config.yaml
model: "image super-resolution model"
dataset: "photos with spoken descriptions (Open Images, Localized Narratives)"
train_examples: 203450
image_size: 32
grayscale: true
crop_scale_min: 0.5
horizontal_flip: true
color_jitter: 0.2
task: "super_resolution"
loss: "l1"
scale: 2
arch: "unet"
norm: "batchnorm"
activation: "leaky_relu"
widths: [64, 64, 128]
blocks_per_level: 1
block: "basic"
attention: true
upsampling: "transposed_conv"
init: "trunc_normal_002"
residual_init: "scaled_by_depth"
optimizer: "normuon"
muon_scale: "match_rms_adamw"
lr: 0.0078
momentum: 0.9
nesterov: true
orthogonalizer: "newton_schulz_5"
adamw_lr_other_params: 0.0017
steps: 17500
batch_size: 256
epochs: 22.0
lr_schedule: "linear"
final_lr_fraction: 0
warmup_steps: 1750
weight_decay: 0.02
adamw_weight_decay_other_params: 0.01
Rows from block 5, named by matrix and row number. Rows with one number belong to one channel. Each number is 128 + 32 x the weight over its row's rms, rounded and kept within 0 to 255. All counts start at 0. Numbers have three digits each. After the name is the row's rms in percent of the matrix's.
# convs0: first 3x3 conv (model.mid.2.convs.0.weight, 128x128x3x3), inputs 120-127, a 3x3 kernel for each
# convs1: second 3x3 conv (model.mid.2.convs.1.weight, 128x128x3x3, transposed), outputs 120-127, a 3x3 kernel for each
convs0.33 106:085139172121112134148096107127052112107116119118119088109038023113221125117136177140131170110136144128123141142120128194142111142144108150161188132094139140123160094105149103128122113139118083101124128137144117106137
convs0.34 067:116130107119157143142134143142112151155137161145126147140108131144136140137112150160140138159171157146184154164128175118136153134166181115091114122115141117172146173201255127138237228255255115120167119153175110123098
convs0.35 105:150171181174144077128167095186208100105130085083061129170115132119075077110093097148126118095098121106089088129116114121096084124120094129133131073088107074088077183133102145147136103141111111090139119116099112122108
convs0.36 110:077114124113150126100080181175079172109060146085182114087140128116147196196145127091144114132133124102159118143177158109149121156119090107115141126134145128097098140140147144136125164152109106126159104111126095090092
convs0.37 099:056152055110116132106127148142176183099075059060134050147106119138168101112136106109099141107160152123143145065097118094083129150139142106122090138140127169180193039079141075087138138126124120133142125160165152171109
convs0.38 104:109129063144131034130126141186167156115178104101124135086127152115157109176167112152115166130067122173111107103096115112087139188129146125135140160105095133179139143079124135113119127119145158122128139123110110143163
convs0.39 096:136121129181131126173117170129150101148168124168171121145130138147092152083129195164117075129101092057077121158173097127154077116150093143142124157155126149139202213141066170162131117147109115156160135152136107142167
convs0.40 139:185146146163104093190106102104086089130109117178177104112120098152160123125100160115118133097153161114078106155135131138137030131143161102109121114122112088072092196109051064064083117087175112120163099143158103136160
convs0.41 102:114141165107144113128179116190155169204020075133104150114095148094107107135157124132154153139128114144127076111117162171147120110137103106099128117153162131150101099125159130084130089127128101110125080118152105106094
convs0.42 134:111123159131111099118118099124153159095103118146121121126125079139174122108127122150103140129127134113125190096079115121107106074111110111102106117118134110134124255255008215171106109175083115120146099069102101099100
convs0.43 057:135125107107133122148162114141147142145148133159142139130135134137115120147108158136218143140170125149188130175139150154118111193182114102113115108128138139108135255179183168110096211162131107120162109108162105102141
convs0.44 060:129102082113137109127125129147145160160157154156126139154136172130115129111153153154129161134154148153149150174132195164136138181194167103092136155131125113112077212191255101119132255208187116116151136133155126169123
convs0.45 120:096182187151127129177148204092050185172128169148031092161122134075157124092142140115092189126126178138162108148116080112121100075121098113124133123134124125171176126114123122148126123116128108164177094126099124151126
convs0.46 101:116179123130122071158119087081112172070121108126200182061110097111131151063122120138106193140116180114136138067121151105123168162127143116115093114131130153167144063109147096121143137163144120156101134141111121140131
convs0.47 069:154132049107121137105100152127138121154088075077141123173092136144115149131133125180157178176179207143193153118122169154175157147098156107118127161164121158116118148207255194222255200250255123119151136152147133150083
convs0.48 107:104110166059096123172155167172087124153060121149105118183170069154193112082153098079097161112089149118099129102123161109139102083115124153149153134126106119143102147141115151117120132139130145072106148103149147124143
convs0.49 060:116127149115118139126117126132195125177116138190187116138124137148116147120128117153164131147091151147127096164146171163186133175181154117109123149145131114103085242207214128145142214210178127155145100114127077146124
convs0.50 080:193149198199143159164150168103134095107146143138108120111118134121152142129151114197158225181162173169157177116134141181169120111150176139119110121123079121125102233158235190184255240189255124077119183170128141109143
convs0.51 112:131110146143153131136142103179114147145052203113119224119115060071083108092126130149161121117131111118105170132135133116133122117142102125122136152132178142138163121170104117132137153141137135140132131100119164150112
convs0.52 104:152119142163133124141156084167120104197145158148172118123099125107101148123087100137130089116147119104095123190175145129126120115123140132118125132099132129080154096104167138114146128131125146144167118099175149124127
convs0.53 114:125074124091086179109078103204173148153100195109118123190133038075130113083144137177159138182124118156125115150122092096114118148121118134117137130132157147112112128113140096092099084124155133116155135129089137116131
convs0.54 105:102037197132099153137219019141092101095119080117109131139112167185154082133225156133115132139128137141119108157135126105139108134146132110138138147096121090115119136152113081103133110131132140148145108110103115077133
convs0.55 094:107151111090107065100069093070107118156161161158149115151097147107142121095104199140222097060105113101125102192161112125133089115085101143135130095098116116143102216150080153160110096149139107116136119112143133090101
convs0.56 117:132130157104155133148198085151112146111102161043125104082097137095170203132172149102151171159144114197072098123145156113125129138158147131133130099121120138124137161124142182136119124116153164162115135137113168163147
convs0.57 091:157095149137152125107135100142121122118187100139137152208119070167162142104133122183152082114125080125152097152147105111106093100118126135139150123124135150132144227198075179159134071150097085066111119131139109124139
convs0.58 106:084086131125092174086096208080185082073186087102169107077138111116150044113185125136083085164096086104131140125158079100169139131170180143131135175138132149154111157118101166123093118136119158094147104088130137140110
convs0.59 103:088107077110175123097087078148185126120097000108145158148131143120034003119068149133123114128111151145089129124101115090153131125135165139122115133097133140126130126133136132140121112126132174122111118157116127137110
convs0.60 107:101097166149063120129096099157078125150077114135050135255144122048042114117103153179145169125161122141132077133164181172128105095117153151163162123109143106118138080141124117139124096122124077109096096105140151131123
convs0.61 109:139134133129145057093139060080120100068094131056055094145146168080166230099127189129164153111182120125161084080134128109166186103159139128121090085167183160169149129119119123110098135113123148113087180132106161103077
convs0.62 101:145106124107088112142076093146096130177079188140176137054183171152241219218171171153176121148130102130121135109124116094119182131150136105100136158127084084141151137146142089142120101123088123081083117172138104116129
convs0.63 102:140108094194132141161084108168140070107179096133111113078156170065173123117188157123048096105075097150103100178118121119111117122112103109110084118114078098084117086110181065104130138186146187149140132140109079082144
convs0.64 104:083180147092120167084131114166186211197145104123118152092149113112157153155131102140142112103085114100074110119067113113153143154173128108107101086156130089097091179135150117137137136131124142119111150115140102170099
convs0.65 092:105069129125081106111157129169209145126144156133125146191185115133124104047072038168211115163170106149165079157126104128099104074063142139122163131089110167146113214131124170156126084147088118103131136087138058098119
convs0.66 092:166119119129134085188187143149133153140070104106086092147156126175160090132102114133176134082127137187154126162137080123131085082137128150148145155107140169159101216139112151126139104145138120080125125120167112105104
convs0.67 109:145171103147225132127206125109117123122175102105130064114102168103114095125109084132145117126137090165120100143142102109125114098110107134130144140155151129131167105103134135104147137121153092127108144144116136147167
convs0.68 101:127125159116146150144121091075040035157110055128151074035124118067103143143138162115135107145140140106082200122162154063115141151147177178144159134123158116081086180129083203164112139120122133155183106112104137165117
convs0.69 086:131134160121131163152126129134135088143119117123090117084128116114119142143122153150169087155104110136072112180111151181113117069096091134117134131137133131133164231218098169153132128160020129112154117123127087161094
convs0.70 133:142121143115156150151167133144227173194239185188159158182161127093096051159132063133095089107077117106117125152115113118129113169106120105131124108150144159145142158144092165153147132117101097131164126111160167132166
convs0.71 097:123115114121170116113077173140167187112149153093057064131114093102151129131091087166138067116076064169065143154108115171150141139128137115148166209253176164102095216166068121114117101133165128154163129124108127091134
convs0.72 114:111192090098135069128157121144131149148145118097113045160119164221156106208169117047153170134192194133159154147097090189147082146131136106059079170118042148181100165148141124118129127130122134110081140114090161127132
convs0.73 106:080105155075109055105107069147071201126126182077139135102114160127199228063118176130098082102077127104107154061116080098153152143153177119161148106155167169124154088140152120114152117129119137132111118139103129113095
convs0.74 060:127142179129144147120158176148146148107171138157167148136122155152117114119136145149158145156175136130168180184145148158139166166170117123104143135098140141123125245179255194076162230115128117072137094149126146150100
convs0.75 060:157117102093129124123158125173132131162157122145170133143143160118097146087110154168159161171172176156161143181168118171173127143107137116142131139145098131127114255215163180125122150142113119139132135143131148140142
convs0.76 060:110133105096134125099142087149149141155154152151160128148137132136157131103144139187158168154144114115114114161151145149156140129117153120124110126128139126146122209147149174132137169156111166139155120115131099137138
convs0.77 104:170131077128128130169139189098157132109114133170058134125142122149147159071051081102123187139068158139086103092126090127153107141139137110139143134143139099120113027126173101151128138124128131164128102125124108140207
convs0.78 103:149113068135092106097050162085053157153168223166145135129125147114163167104114151121121076115112140132129132145141063135124134157171144124136135118089089136114079159128130145130146153131115137146144151152128145099102
convs0.79 093:153105200143098146161098144157142126149155058164151074066128151123183115184153130167149113194130157187146127121155101111107068124094114130118111115099091100092077153141158121131119196121058098115080116106106072107152
convs0.80 107:166158106089124159144097200129151168065166068102129062156172084109114119115124148138106183107111143132167177072097135110136137147091134136184142127148166098147136137177153145138137145126145109115103078143096103151083
convs0.81 066:119121111096118117137134155170167124143172130176194134139142161099149160134097133135135131156138102116128123175122153160142155167152135120121098126122119140125144194106255158113137224184118150135129122119120154127137
convs0.82 101:079048137141142159106121135121128140134094065101103058108127117113118024136129106111177148133174144106210115139089142105084087120157106128141106095127092146143136131093136162115127118116120139120138119126165132112134
convs0.83 109:163098171093103125132106106126048134122150127134045037197133089153215189130091045158191175191150164128129166120104076152124156107142104167178155132105130094143119143140133150127126144154109124133132147129112102145131
convs0.84 067:168128120096123165139145140142117102164132077126129126134135154140155129132147132181158153150146150139169142139144198136134169202172175109102102134144108107090144175123255136163255243255255144132104100084100103118117
convs0.85 084:152115129144096128110102098113129070111126118127120167198109073196088091102097154159138100140159122157134123175171115159120093109111131120127115164142164120069115255177039144117097134141084120126112090108128126125131
convs0.86 121:170174170174196165145135124126129161121117120107131130116098140094108113067081133138120074148127128135109059154157148165172145142135147158123141147130151163154166142127122124110117111121103142176123136151109162146152
convs0.87 103:115117145132123124152156111070146171057079147094096076105165126095105156134140167160152103146110107175109140100083106100110118088147140106141126127101077124089142151138105124124139113106113151134108145110139070107117
convs0.88 107:134080095111137138127129084096097113137160097158194141052119179140141133133159144186172082180191125205137144107148140110142135126130120126110118165178136131138121120131136152150114155121119102124140122142105134149157
convs0.89 063:150137173123152149147171113117164177124162125152134171119145126142134109096151127160153166172185133138169157152120184151123167124160125155144091111103135146114138235203252187129171145094140142129093106126127096152128
convs0.90 105:159073096114080133166175141177139158165125060170156116113188098112223198091074094138130156144078084164089092129089115149127151088133116114109103101102110155120104150149156127153148138132139131082089203141106112124138
convs0.91 098:124129095138105090134167076120137116068139142030115112134140104107141119117151068170129131162104117154098087154165139151100141074128141133105101147087119147078089224177089163141111093097128133108147144101138140133129
convs0.92 100:147103183133147118139179074075182175057194181100077148121132089154162070214122071143091145142083165115112190122079088102109115138118118124120132117111143145068114083085130119130141110094140115160140101130127167131122
convs0.93 124:140103054161095161140099071098103137101103139103047181105123146255133023151170170122094102099117077119074119099136129155096122160114121149121122117138146133099141134125109117119105120132132131145169151197167094113134
convs0.94 064:129107128141136124149163106141091121171150141174139171133141132144139150119149132187138179160141110137145158144107180112118137123109153110133122146137121112092130191148255133105207225175255110149144108158130151131119
convs0.95 106:132120126156192190114082088079083151143045170130071198093110105093060034172184130081127140119101122112090144103178146104159141128124124170152104114155160091124128124122103092136141121138142115115136097134138153162133
convs0.96 064:101113114126131136153133121153164118149134147149145124120118118127123140149148148156169145158116115159148128196190126168121105176167179133118140126123138106101138247191104146126136194175152129143131114151087133131141
convs0.97 058:110123136093116145173162103151152114145135134185157154124133128148124120117115127145139134154101111129147095179193148153154123170112093169135129122100145117116152221144111148145118173162105134122122102105114108158135
convs0.98 143:133157112115097093074100121126087116165110091146109100123110112117093175094185169098103140103150120154190119134227173109166184099114137100128124126154133116134092227135090204141091137109101114160113123128141148104128
convs0.99 107:100079129118155105155103091086159104051095123107144124136121183255255255131116148132091117129059110122118110165141178196162152145172144119122131126106110109058048128173118101133125127122119093131109158110147137126113
convs0.100 103:090166116136144127100112082166202163078121162147096103185191129147175191173079094191131104123149143138144164088133142116114114144118131129115130128126156119098108116148098108113084129152155154152113144154100128151149
convs0.101 060:124118101107147126126138135124137125157166122161136121124138111147127100144120157205185148127144160161113124173190133176164149131143136148125105120130128135114089255157193187122173065106127135102117132157137125138133
convs0.102 129:112062085130162137127144173151177191137130170109121134142136092116158155138183116144158116155116064109118046126136090119095084108109108140163140131109126130151117177104102118113116100130134139142127111178177120150132
convs0.103 072:123118130148115122153083106141170145177165162139138108142110106113130156135156167204161156181163118163176119145155144161143145107093117140138153118133126126142142255137136172108113109139110110123128160140139136133120
convs0.104 102:071233099128145137119048162089089137113197154158170107091115119135140117154164134204148180144179152149115120145088136091111122167134114098125137125145121125139113121145137153132118159135116085105111136120121110116130
convs0.105 096:161129104110175097101144129114109178096179193095109141158124132154147151075116088152121154083106071167133103132144103125175123080142123129118136102173130128137128205181078168146163112101089095077090149097116086132130
convs0.106 078:110144097079152121081143074123096101172095092178162149093108098145113130078123084119168209169133173130153113121175117182123137125168085126139109129140162125129137199119165067073058134137023146143135095129185120106126
convs0.107 105:068072150088082118107083104040109127081152193076116124142139115158128177176149155165105127139097147143112131100107132146121117124139090150143142138104089139161152120127108113149123156163136098117057099103111095085121
convs0.108 062:120125142103112117103145121161150157137147119159169149159155163159139121124129130142179157119128135166130126134181192178138119175150101117114108136115114119105095182163255130102110241122113121120109109119124133109118
convs0.109 097:181142118154115152127079132116165169184173155083020071103115118071095068129136113159126118142145110160146130124112120135078115138156178117108123171188177215255227153140112104138142131108127100123129063095102123137143
convs0.110 096:127166084143159119097149104130109085122064104111171127153143148088099157116129097153112121135154103145130112144184151038205158078148128115112159131117144142129128201134075153131152107124153170151133124125132145127086
convs0.111 108:172153142124143220123128100136099144103095146139092125097103052255193138071136161128186164170128116157121132126142103122143149111146115122099102122119146115132134135123109076105126138128104120120117168115124116104113
convs0.112 084:129092098121186137137150107172124112137163167133180171125092111102108125118166152175140147150184153157114108198193178173140106134080051161126111121151145147139090246187199171114050086089043111106089143148152108152169
convs0.113 090:097158079128135109119108160115120158147129164141116100131135083156168100117148110170125079179117074160148095199138097154129098099152100124136155118109142125130137247151038198155119159121047119100131110113164143151094
convs0.114 130:157113133169184107105098130110108028081047096110194155165198075140109090138178130132131143115163104151148121105185107125151136144144104088088099126157116100123118165131086140101093116126119123160121144090146138056138
convs0.115 090:161143065140155145098107127048148153124134119086070087153102078167147098087096105137121141188133129162129113160144129115134137119102096147143123173188162115137128238191083191141094142130053117085139080133127071118164
convs0.116 105:127074127152101108143083115128105113119075151102051121125163117136183180107187204136164160136158146154170118131097118096146106116109099159121095132123147132110137133147114111125125103150129122126107093090082122091123
convs0.117 105:137155134149118162102085166109168176097131120138195093133113180105114106103165089150210145150140124128133184100157112120140176122108146129154111143143140153160194139108132153129127098126131088129164145113121151114111
convs0.118 101:085230138141112171139034148092084155140081144107097116098115121159114093103094128104093086066077168064143146126159151150131195145133153112161154131122143117112111124171156139147138111112081152079116115115110122163133
convs1.33 127:148074085114144155129131158162165130140159166111151139102117137120092132118129080117121105151117136150136128153105148127128156111139125146118119114127114134150140072160151065173154122184211116145166152136107115103144
convs1.34 037:070135124099158135132140097120127115134138140078107151172165116137151088111109102100125133110147163133146127123170129148145151177131102086201094050136111125098099163109077114081114106118112113084137096110136121129123
convs1.35 132:120104130144181109088115085132187187155134155120069075119101087153159113195153099146113116130089134150080104128137156129131115154096097173123117136116141100105138144148151166119118172112112117102107131125104114116193
convs1.36 118:181165181103114128051135175120101099166118113158175114099110170113110149130091101078145174085173150117141168164118131115113196120137173126111140125138122121088092081092130050104097108174073127143152131147155115146098
convs1.37 102:080112149040150138084124094183186167167173196121132172132108186123100122175142092137140152144169110168186118210199144121141179129168208147179115081125134098119128153136137122151110159149135122123108126075132131080167
convs1.38 127:126090080167062103153069156121159140110146149115114112142131085102074142112107147107153150164129186151082182146109123098068165144130112080121100102134103109105117075054164081124180176153148096202143141161092141156115
convs1.39 078:158132134205152125179054107114149117140141125144155110101159097113139157157118147102109108129112140136096129128104167095159146150170086078148187073125150083081130139088108083135122090127133110120134058138106085175091
convs1.40 073:139121160142191161117103110117093104083153140090114137099109116053086147114116106113132142096127118161107133123099108119117073118109059116118113148138149145123130096089105074100106116133135142154175110122131089116132
convs1.41 146:146138171110048159146126182074130157163173095113107118098093127094134141098104142156108091104171084125128168108104125130031036134105117100088102170132152092112122141129168100122131080138151158114081152175163086136118
convs1.42 073:178160166173164171099107150048114133096134143098124115078068088067058108107086131123147126150160116119134101114125157165126158158127145124098121091101136104118109134151130133109130117120124138153131119145104098138118
convs1.43 038:074146099097167111125110093103145117130174175098120172188175102146130099155117124109112135089119157123154139120144144153117115182143100114246103058139085104129123144155067137118112127149100119096155123125138125116099
convs1.44 039:084141129114150123136148127121131104174134148101086134167187105169120054122094092118107140092108156143136129135151138130137121151096069141221129053133131144133138183086090125103135134130103102081114105092128141129116
convs1.45 096:110125105144058093175054113108120090118106082121110085097134172142121155147090067133100078066105110105151128103126142177143119138136138085069107123088167080093141138090132146092112118087120158132114111128227113129141
convs1.46 105:169177170159162222122110118205125137215142145194141215126138157141101097143164139145127183161136130149130092139164166125116113132104130134129173142110167139122176189159112161140158176158175178125111137120105143125105
convs1.47 037:098132115110138116160147085157146129160171156096096128227169097192120045141099082109112136105097151168136149132160156141155142195147104083225127054148102138132127151080086102097105132118113094087120108075094131134101
convs1.48 133:127096096124116181135184150160115100131106088128102042086086124166129131137142109127185145119170143130141205142176185166145122111053097136095100190225170120164192169140149179115098161071088184114095174134142167128161
convs1.49 040:083161155082145148119153134146140097172157160107123147179139102163127061130103129102102133102111159156108142126148149164133101186124107111231152051133144124130131175113064102081146112137131102114134101107135140143126
convs1.50 036:094131102086110102136091117148110115137110146079089165213197106181130063164109097126124155105125161118119151173163173163150166186132122078173115067138153152130124134112099116122136098094127104101162089106129131122109
convs1.51 110:203127146164065174089079124098065184078097150094132105087119200118143143130149097130222139141186168136126134127083161151084196136096130133115104099116111155178131164116131129123170108197192137118110119174137085138124
convs1.52 122:127081103120099058113240040104100100134109123089108136141140131141176132126146107088180128077156126124167091178133138176138135141149155141091109137085136091143156122102143148106141168094147109134151118112150154043202
convs1.53 109:140121095079085165050055155091085159135193225124125161100137163121098126130113147165164165194152170117135099137135117113154167102112087128136110115163115173143127100145122159157140191199149138079098142111055107121147
convs1.54 143:148050130100114189142228106131091155191156110142113069086105138174065070158180129116121119115158139101148107215105156152111128139136168117131146152169132127136122104118169064117127108104118170176075176152117125119182
convs1.55 074:103153157141148181127135131120082062172159127181096112157144143142088143132120118110113100085081138101077140126127158128126133184156090118213183102171168136154133118101101104123129137112111081126114032107102112107121
convs1.56 111:165108120110103092052162111115136169166181152152111101142133125097131181104116129118104131137097139123131168114096084069106137094114129112114125148161135174077147122114104115108108154086122161129078136113087099084130
convs1.57 071:117167144136164113117154103110102103135080113111112113150170087134195125134117085121111115122127146101131107127155177144152173146117105115176143103175124098135169171144126099122151110161163114084154082107154122117130
convs1.58 115:080095068178090099168106123177131126139073143168099130168114136144124174157111135137163145170150129089113129116127155124188162161186181096132135138181162084145151117099161137096139146088152088165083104126097106131087
convs1.59 154:163120141149153144117168074092136174231158127105125164112133108079145136084113206110073147124141085111100104117148126109109007154144116126152130182100145080097120171094089157103120159089104149125070101131196148126123
convs1.60 125:119139103100167088083168157121140106144108116173128140058143140052126164115069108095178161083159154128105139091106105153140095074145098114072111145087138162130138123122127145183139106140120081108085098113115163123113
convs1.61 107:138106148132119115136126145134114113139143082162151104153160177120116188137129149084101087097120132110070095140195156105145189112132210138145134122148159146115114112130129085119129101152196175206160151152130146138129
convs1.62 120:139165135131123175042119095124112089074176181078114112155145133161134132113159172143160153128168157101130097121111127080126135165174154169111102105173193114100112135187190080089091135121118119171155142145172144139160
convs1.63 110:118103126162167140098127137125082140133104183125096114098133136140098139162123190073105127072093080118101131101154102110206117129158107152144112118112072092104089139118108070131167123098149109146169140104103125054092
convs1.64 108:143139129137167112140180249159180118150142080113052085124107124138156153135125120166194100116143115111112111113141166107105181126075090149120120127126142091088111135134094124151136109151112131153154138182128134142126
convs1.65 077:165152167154121126142168127118146110106140083140126086167158121116208114163134107132145136119152125115090170150173151144130117131118101097183165104139150112072126138110122108148145112100138100099149084144125139164131
convs1.66 090:092142172099142157171138092116156161170161111161159107114109142122166156150146187150101128116094101130147107111135108114106113125097087127139129096104138130111119179103141175147105128121108153067155110100141131137159
convs1.67 112:110135115137144130153156138090105053092079082101121131123135065127137067149121089079052094095072128150109124133119107070105120065114121132137122141133134124119149148134163114152147125164132160120121178122128163121082
convs1.68 110:109123150103182156114185169130109137108076063126178163136122137180153150181131176122141093118157098098133139124120116109127142145082092166080131136147146142116149135150155099082065113110108147121120169109115125056104
convs1.69 064:131191187135174112173145095124163127167156120130080111130138140166144086167126137140108137097126173160188123133144158107127133163146106118176195056107152154141131140137046099100143134179134109108151094144132130158122
convs1.70 088:096060091144153113114092088127080130107067124102109196078108086066094131090089126155144142113103120106141116114125138133125120215175165103128125154098153123130154119063108163105100153086155101127134087078121090102155
convs1.71 072:120134164130138127201214171128159138196162137101116156185156120146119143147123123123140126101113080161158158108151134146166156139212177132161120126167130135137119115123078149164151140188187137112156121151105138090115
convs1.72 120:098077106072070121103064132117104130154137144123058111126120115126070098159129100121073085116111124134090108095119133096059083100107101072130102094163137117162148100157138125153140136148141131152096123173109095160112
convs1.73 132:141141081144136117201140216099159115101118102131126167146119155099082100159102076126154182125150153145080130148147200140129206101080137147152135137168113094137134170185174088173177116157151139165178117171091116156122
convs1.74 039:067143150079137133112116085101106091148148123084112162166175123172167081162110108113117126089139153134154111150154121155145117183140073092189131040101108095110142157126077109112160093145146096080142082118143129125111
convs1.75 040:099149129093155129104146098092084108137156141107106155155150142157135089156102105117100144099113172141156139144147116124144147172136077135219144063110125087089124165155081102100108116098097108085129091124110111116100
convs1.76 043:098149157100153143116144092136138140161180166113124140183166123147136102152099123106139136095153174151155131136164129125137135161110073120218125055122097121120108130121077103069129114150123127112130117117133141134104
convs1.77 108:146139129109107124146130135147155180139141172146108188113144097142129136128160197171145123128093096091044121133109137109174177125134108137114157119165111134155150200179160188163135152151189117106146092112128096146134
convs1.78 155:091211034184130145221007107166141121094052118103071136123111148144102142164095121067131092115125154159126128115132105105153150122164117209167182130135111128111143174160102068088105067099141096153162125188147104168150
convs1.79 103:154156168114129130123129138144150153150113139061123092143131136121123096136137173095109077098083093114115121103110083122067081153085127117151109079145135109156118164141104158135132188160131174171206141141175144142152
convs1.80 113:115172142079143133150113117086071158084000140097059110114132115101092094125098160135122116107139084078128070126151142112142158137157107151105112158129154143120147145187161161147164158151149160082113149105159140156159
convs1.81 043:074149160092142146131131113149152124152134135092089154224193082139107073134113097118136170113144160140136150135167140126104125158143109104213124051127135144125124139105073117129103180160136084126124122103093118169108
convs1.82 110:127151101167178130133174072122081128103096085115091085101097128106081080159120100083075068126142139126147163160077107156101144164086126168144120115144127107095190191113082156092122119044129136145143134133164131124134
convs1.83 129:215166166103060047117140121159106137082065136084098170092156177104095156073051069084171154124147113160141150146100078138129172135118126119066125133108120047105166185139090132108108127090113112132125103100106137109141
convs1.84 037:084142111099171142125129124118137137127134156054074153198186073179130049130103091117133123090148144132156138145200153132149127189131082081197100057156125152161123129107095078091128149131113100084126110116121134122085
convs1.85 061:104159164153169183166157087133133103157159135128107105125130141133118105175101121128106135112104173113153126140174164151183132172149105146203217093131150104092118119124050145131117106078145128122156107103165150154137
convs1.86 099:137156147148137151130113156129100137150123134146105128097126106110114080177187138109137165101107126117122135153159148103113135099110126143128100165197190183208191170153143107117127108110126159117088123087100105126112
convs1.87 144:120096144121088033106182114168105079115085096129101075152170154153190169127194185073126093065095062116136138146156167113182157137122156152142118171117152120079142106053146112102148145119116116115180145119167143104136
convs1.88 128:126068104101157160103144153156150117110077093115103093166110133184114081197153172151166102128135110122123097146117103140131093109119101136131137096108128111119145160148129131158193122105193098144109170173116099129112
convs1.89 040:091122125075149165120115084109104137161122149100104128194159135173123111165124125128135136111127154139127136156147130157150119186120076125214157080124152134128124187143065085073107143131136116108166108115135146129123
convs1.90 146:100097117011114053122168072141127145123101088102157153112135091123132171144121139196140090135182101078112171120135132164120145108110121056089139146148118133154158125107112092097121119131105128095108169161148093107179
convs1.91 087:156096121164171092191165114132063112119125122163154086139119116141118100149062113117161134115092138094110124186175146151165159134169147115140145095079147120083114127083102108109157112103169134124182150102189163149157
convs1.92 119:145159158088110103091161097186166200140119139097119131184146127157163111129134125142155182175194150173181102140182121184161129187097138172173145130099111071071105115180111093140141149183161092192077153147121108069118
convs1.93 104:128110099108092129161080093099140167079113185071117150067105101108117070117170156105096114058111148144176173162150134089087077165123139129191132077107089106122114143129129061102138096151152079091085107135157073102127
convs1.94 038:083153132092131114118115095133122103141115144104092155174175100141140085109104112102125130108122159143119130177192151156159151190144111085208113025124122101101136162126076111123106091109077103102138113126125130119118
convs1.95 136:133104110176053146129099083062115132107114081073097081106093111159143047086160151140119130097118087109149081158110203084058154137123156112139120093181133118081109086142126075137158151131154171174081117125111100109140
convs1.96 045:090135140084138160107137109091115137140154167103095127179179145151106082119094117113099132087090153147114105146143145152127140189143089122221193088129157106114136151147045094078121115104123112104142085106111110122112
convs1.97 046:096120109084115114159130093122140127171175137109111141157146111161123081140097107106122161088110143147138126128149129157133122157130080148236178066087128139128108187157070101060147155146140134088130102093107170137089
convs1.98 080:171166143195175179158146121134160150121160072141163114088133175075097128107126111095086120103096112129100135148153168138155126112129100099133145094130133121115141137139169153133176154138150116132153123120105111099078
convs1.99 117:130136065126193144153098117140122118072145225116139143114090126090057155187132138087117127065118141143165138131090064100079126078090132193136097117106131132132118163158136071123140186136111112159164176136160116093145
convs1.100 118:126100102135104020118093088096160140048067071098043079107128140078111107084134124111107140167130133183108120164162112150189178199169165101172130082120097132122140130155177094118136144133125108159189120084119172166135
convs1.101 041:114152118106161143153150112139142146190174176091110140192175129192161098151101133101128128084094153145142129128145159167130126167101067125215116074116101152151128160127059062084101154165104101100094093109091153140096
convs1.102 082:094119122105094133193159188157121127109105069088121120163082149190106106199144157134133134197168078122122080130140169142163181136173139091136097105153141130106124136187160181157182153141157162199186099152151104167149
convs1.103 047:069173161101154154093116092087103118120142134125110142142135116167166118158107123110103133092134186139133134128165149145152139182137076095195169074099097088087112154162074109125134093125138116130152106149154107124135
convs1.104 145:061138107140164148167086167153135078105110127120091140115141180077111163096133116125116103101096127133131075170175133149135139118119157122168142167163114171178108169208126167098082168101150109144165159161122168118146
convs1.105 079:147163150173159123189143133137143122153171121070131120142131115184110138193088160128148125116138133125170103130192163154177172161143089148167187088126148123077118170153130101093118116156110096123144120164172160151110
convs1.106 053:101173136119118136163136109121111116162136136113108146160110134170131076149115116118133142103082162134141123119117136147146109151128088119182134083080108146166126178093055088065164202144102134144172074120116152164107
convs1.107 151:077146123108122155111088185142138095148149164131180151097147207110145195151145149110105131130172179155192182099113102102141141094079117116130117136162128131152141156084146101113153105110142117047105182098114120107070
convs1.108 055:111154121128128112178125091144129112182146134062087129183161132156144087124118129130145143111143131162131120114159113190124104198109093141227077051131098158170115172104086084113156153150141118108134114132122147138096
convs1.109 105:135141162166173144178172114192194158210177167147137160138144111160095113093049055118127103119123109142103126143153159163180177134096114117155141111142119130144143137151131145170146186230216116133110146152097123099117
convs1.110 082:128070154171165130162140116081094099124148081162116042186138127123087134117055103147089158182098094106107125103127192079157200116167146110126127060185150077084138139106031073080106096136127124110086084125083117113094
convs1.111 118:139114094060087163192079132153138142058114255108142161084098125128090096130155115114147162132102122136083082143132108099132185059094143188156168085112153084134120223164136145090129138112160106168170218165048080119148
convs1.112 041:101119142106129148111093086113119081156161138136116160151140127143154099170110110119136150126123177162119119137194140169156140169127117110193147076129104139131110148111079095093113136120098107095165095119148132135082
convs1.113 070:119173180163201140180183082171130107186178102080089116157137128153125105171086108171133153126137140159141113148186178137172138180155128103244192121191142125136124139130035157088100136144118107097132127128141163171139
convs1.114 089:133111149130106183135070088114084158134122144079106114109088118087091085127123151107123111165118107079096116121108146108053076161130118089128111120129123108121144131058096103072109126103121134206092131198087094125087
convs1.115 062:140144164168167127201105101181184111199166106130111104156158108147125087185140139113116111123116104150168143171202161168186125175189166138199134129190108072093085125156083148131111103152103110143171150155104158139122
convs1.116 123:175177161124146154101153199132111067157184135130172162105149193135152201148087124122116116160161151180177142099121108115149119106151128154118134131111125129100107137110122130159120181210155142117171169139164155138087
convs1.117 131:081214159038187161107117121127139114119155112066091169136122139071051118136104125146144117147160117109162106102149122127157108122124123126163125118123139127192157119169131175139164169134188146079117126116161107104141
convs1.118 150:082194067101128162126060222166150149136144156134084138149137210130094211145152115133119151101067109144130036114115110142118050115081130150142098118127108094177190188168055178160133157212208120124151097164180154155083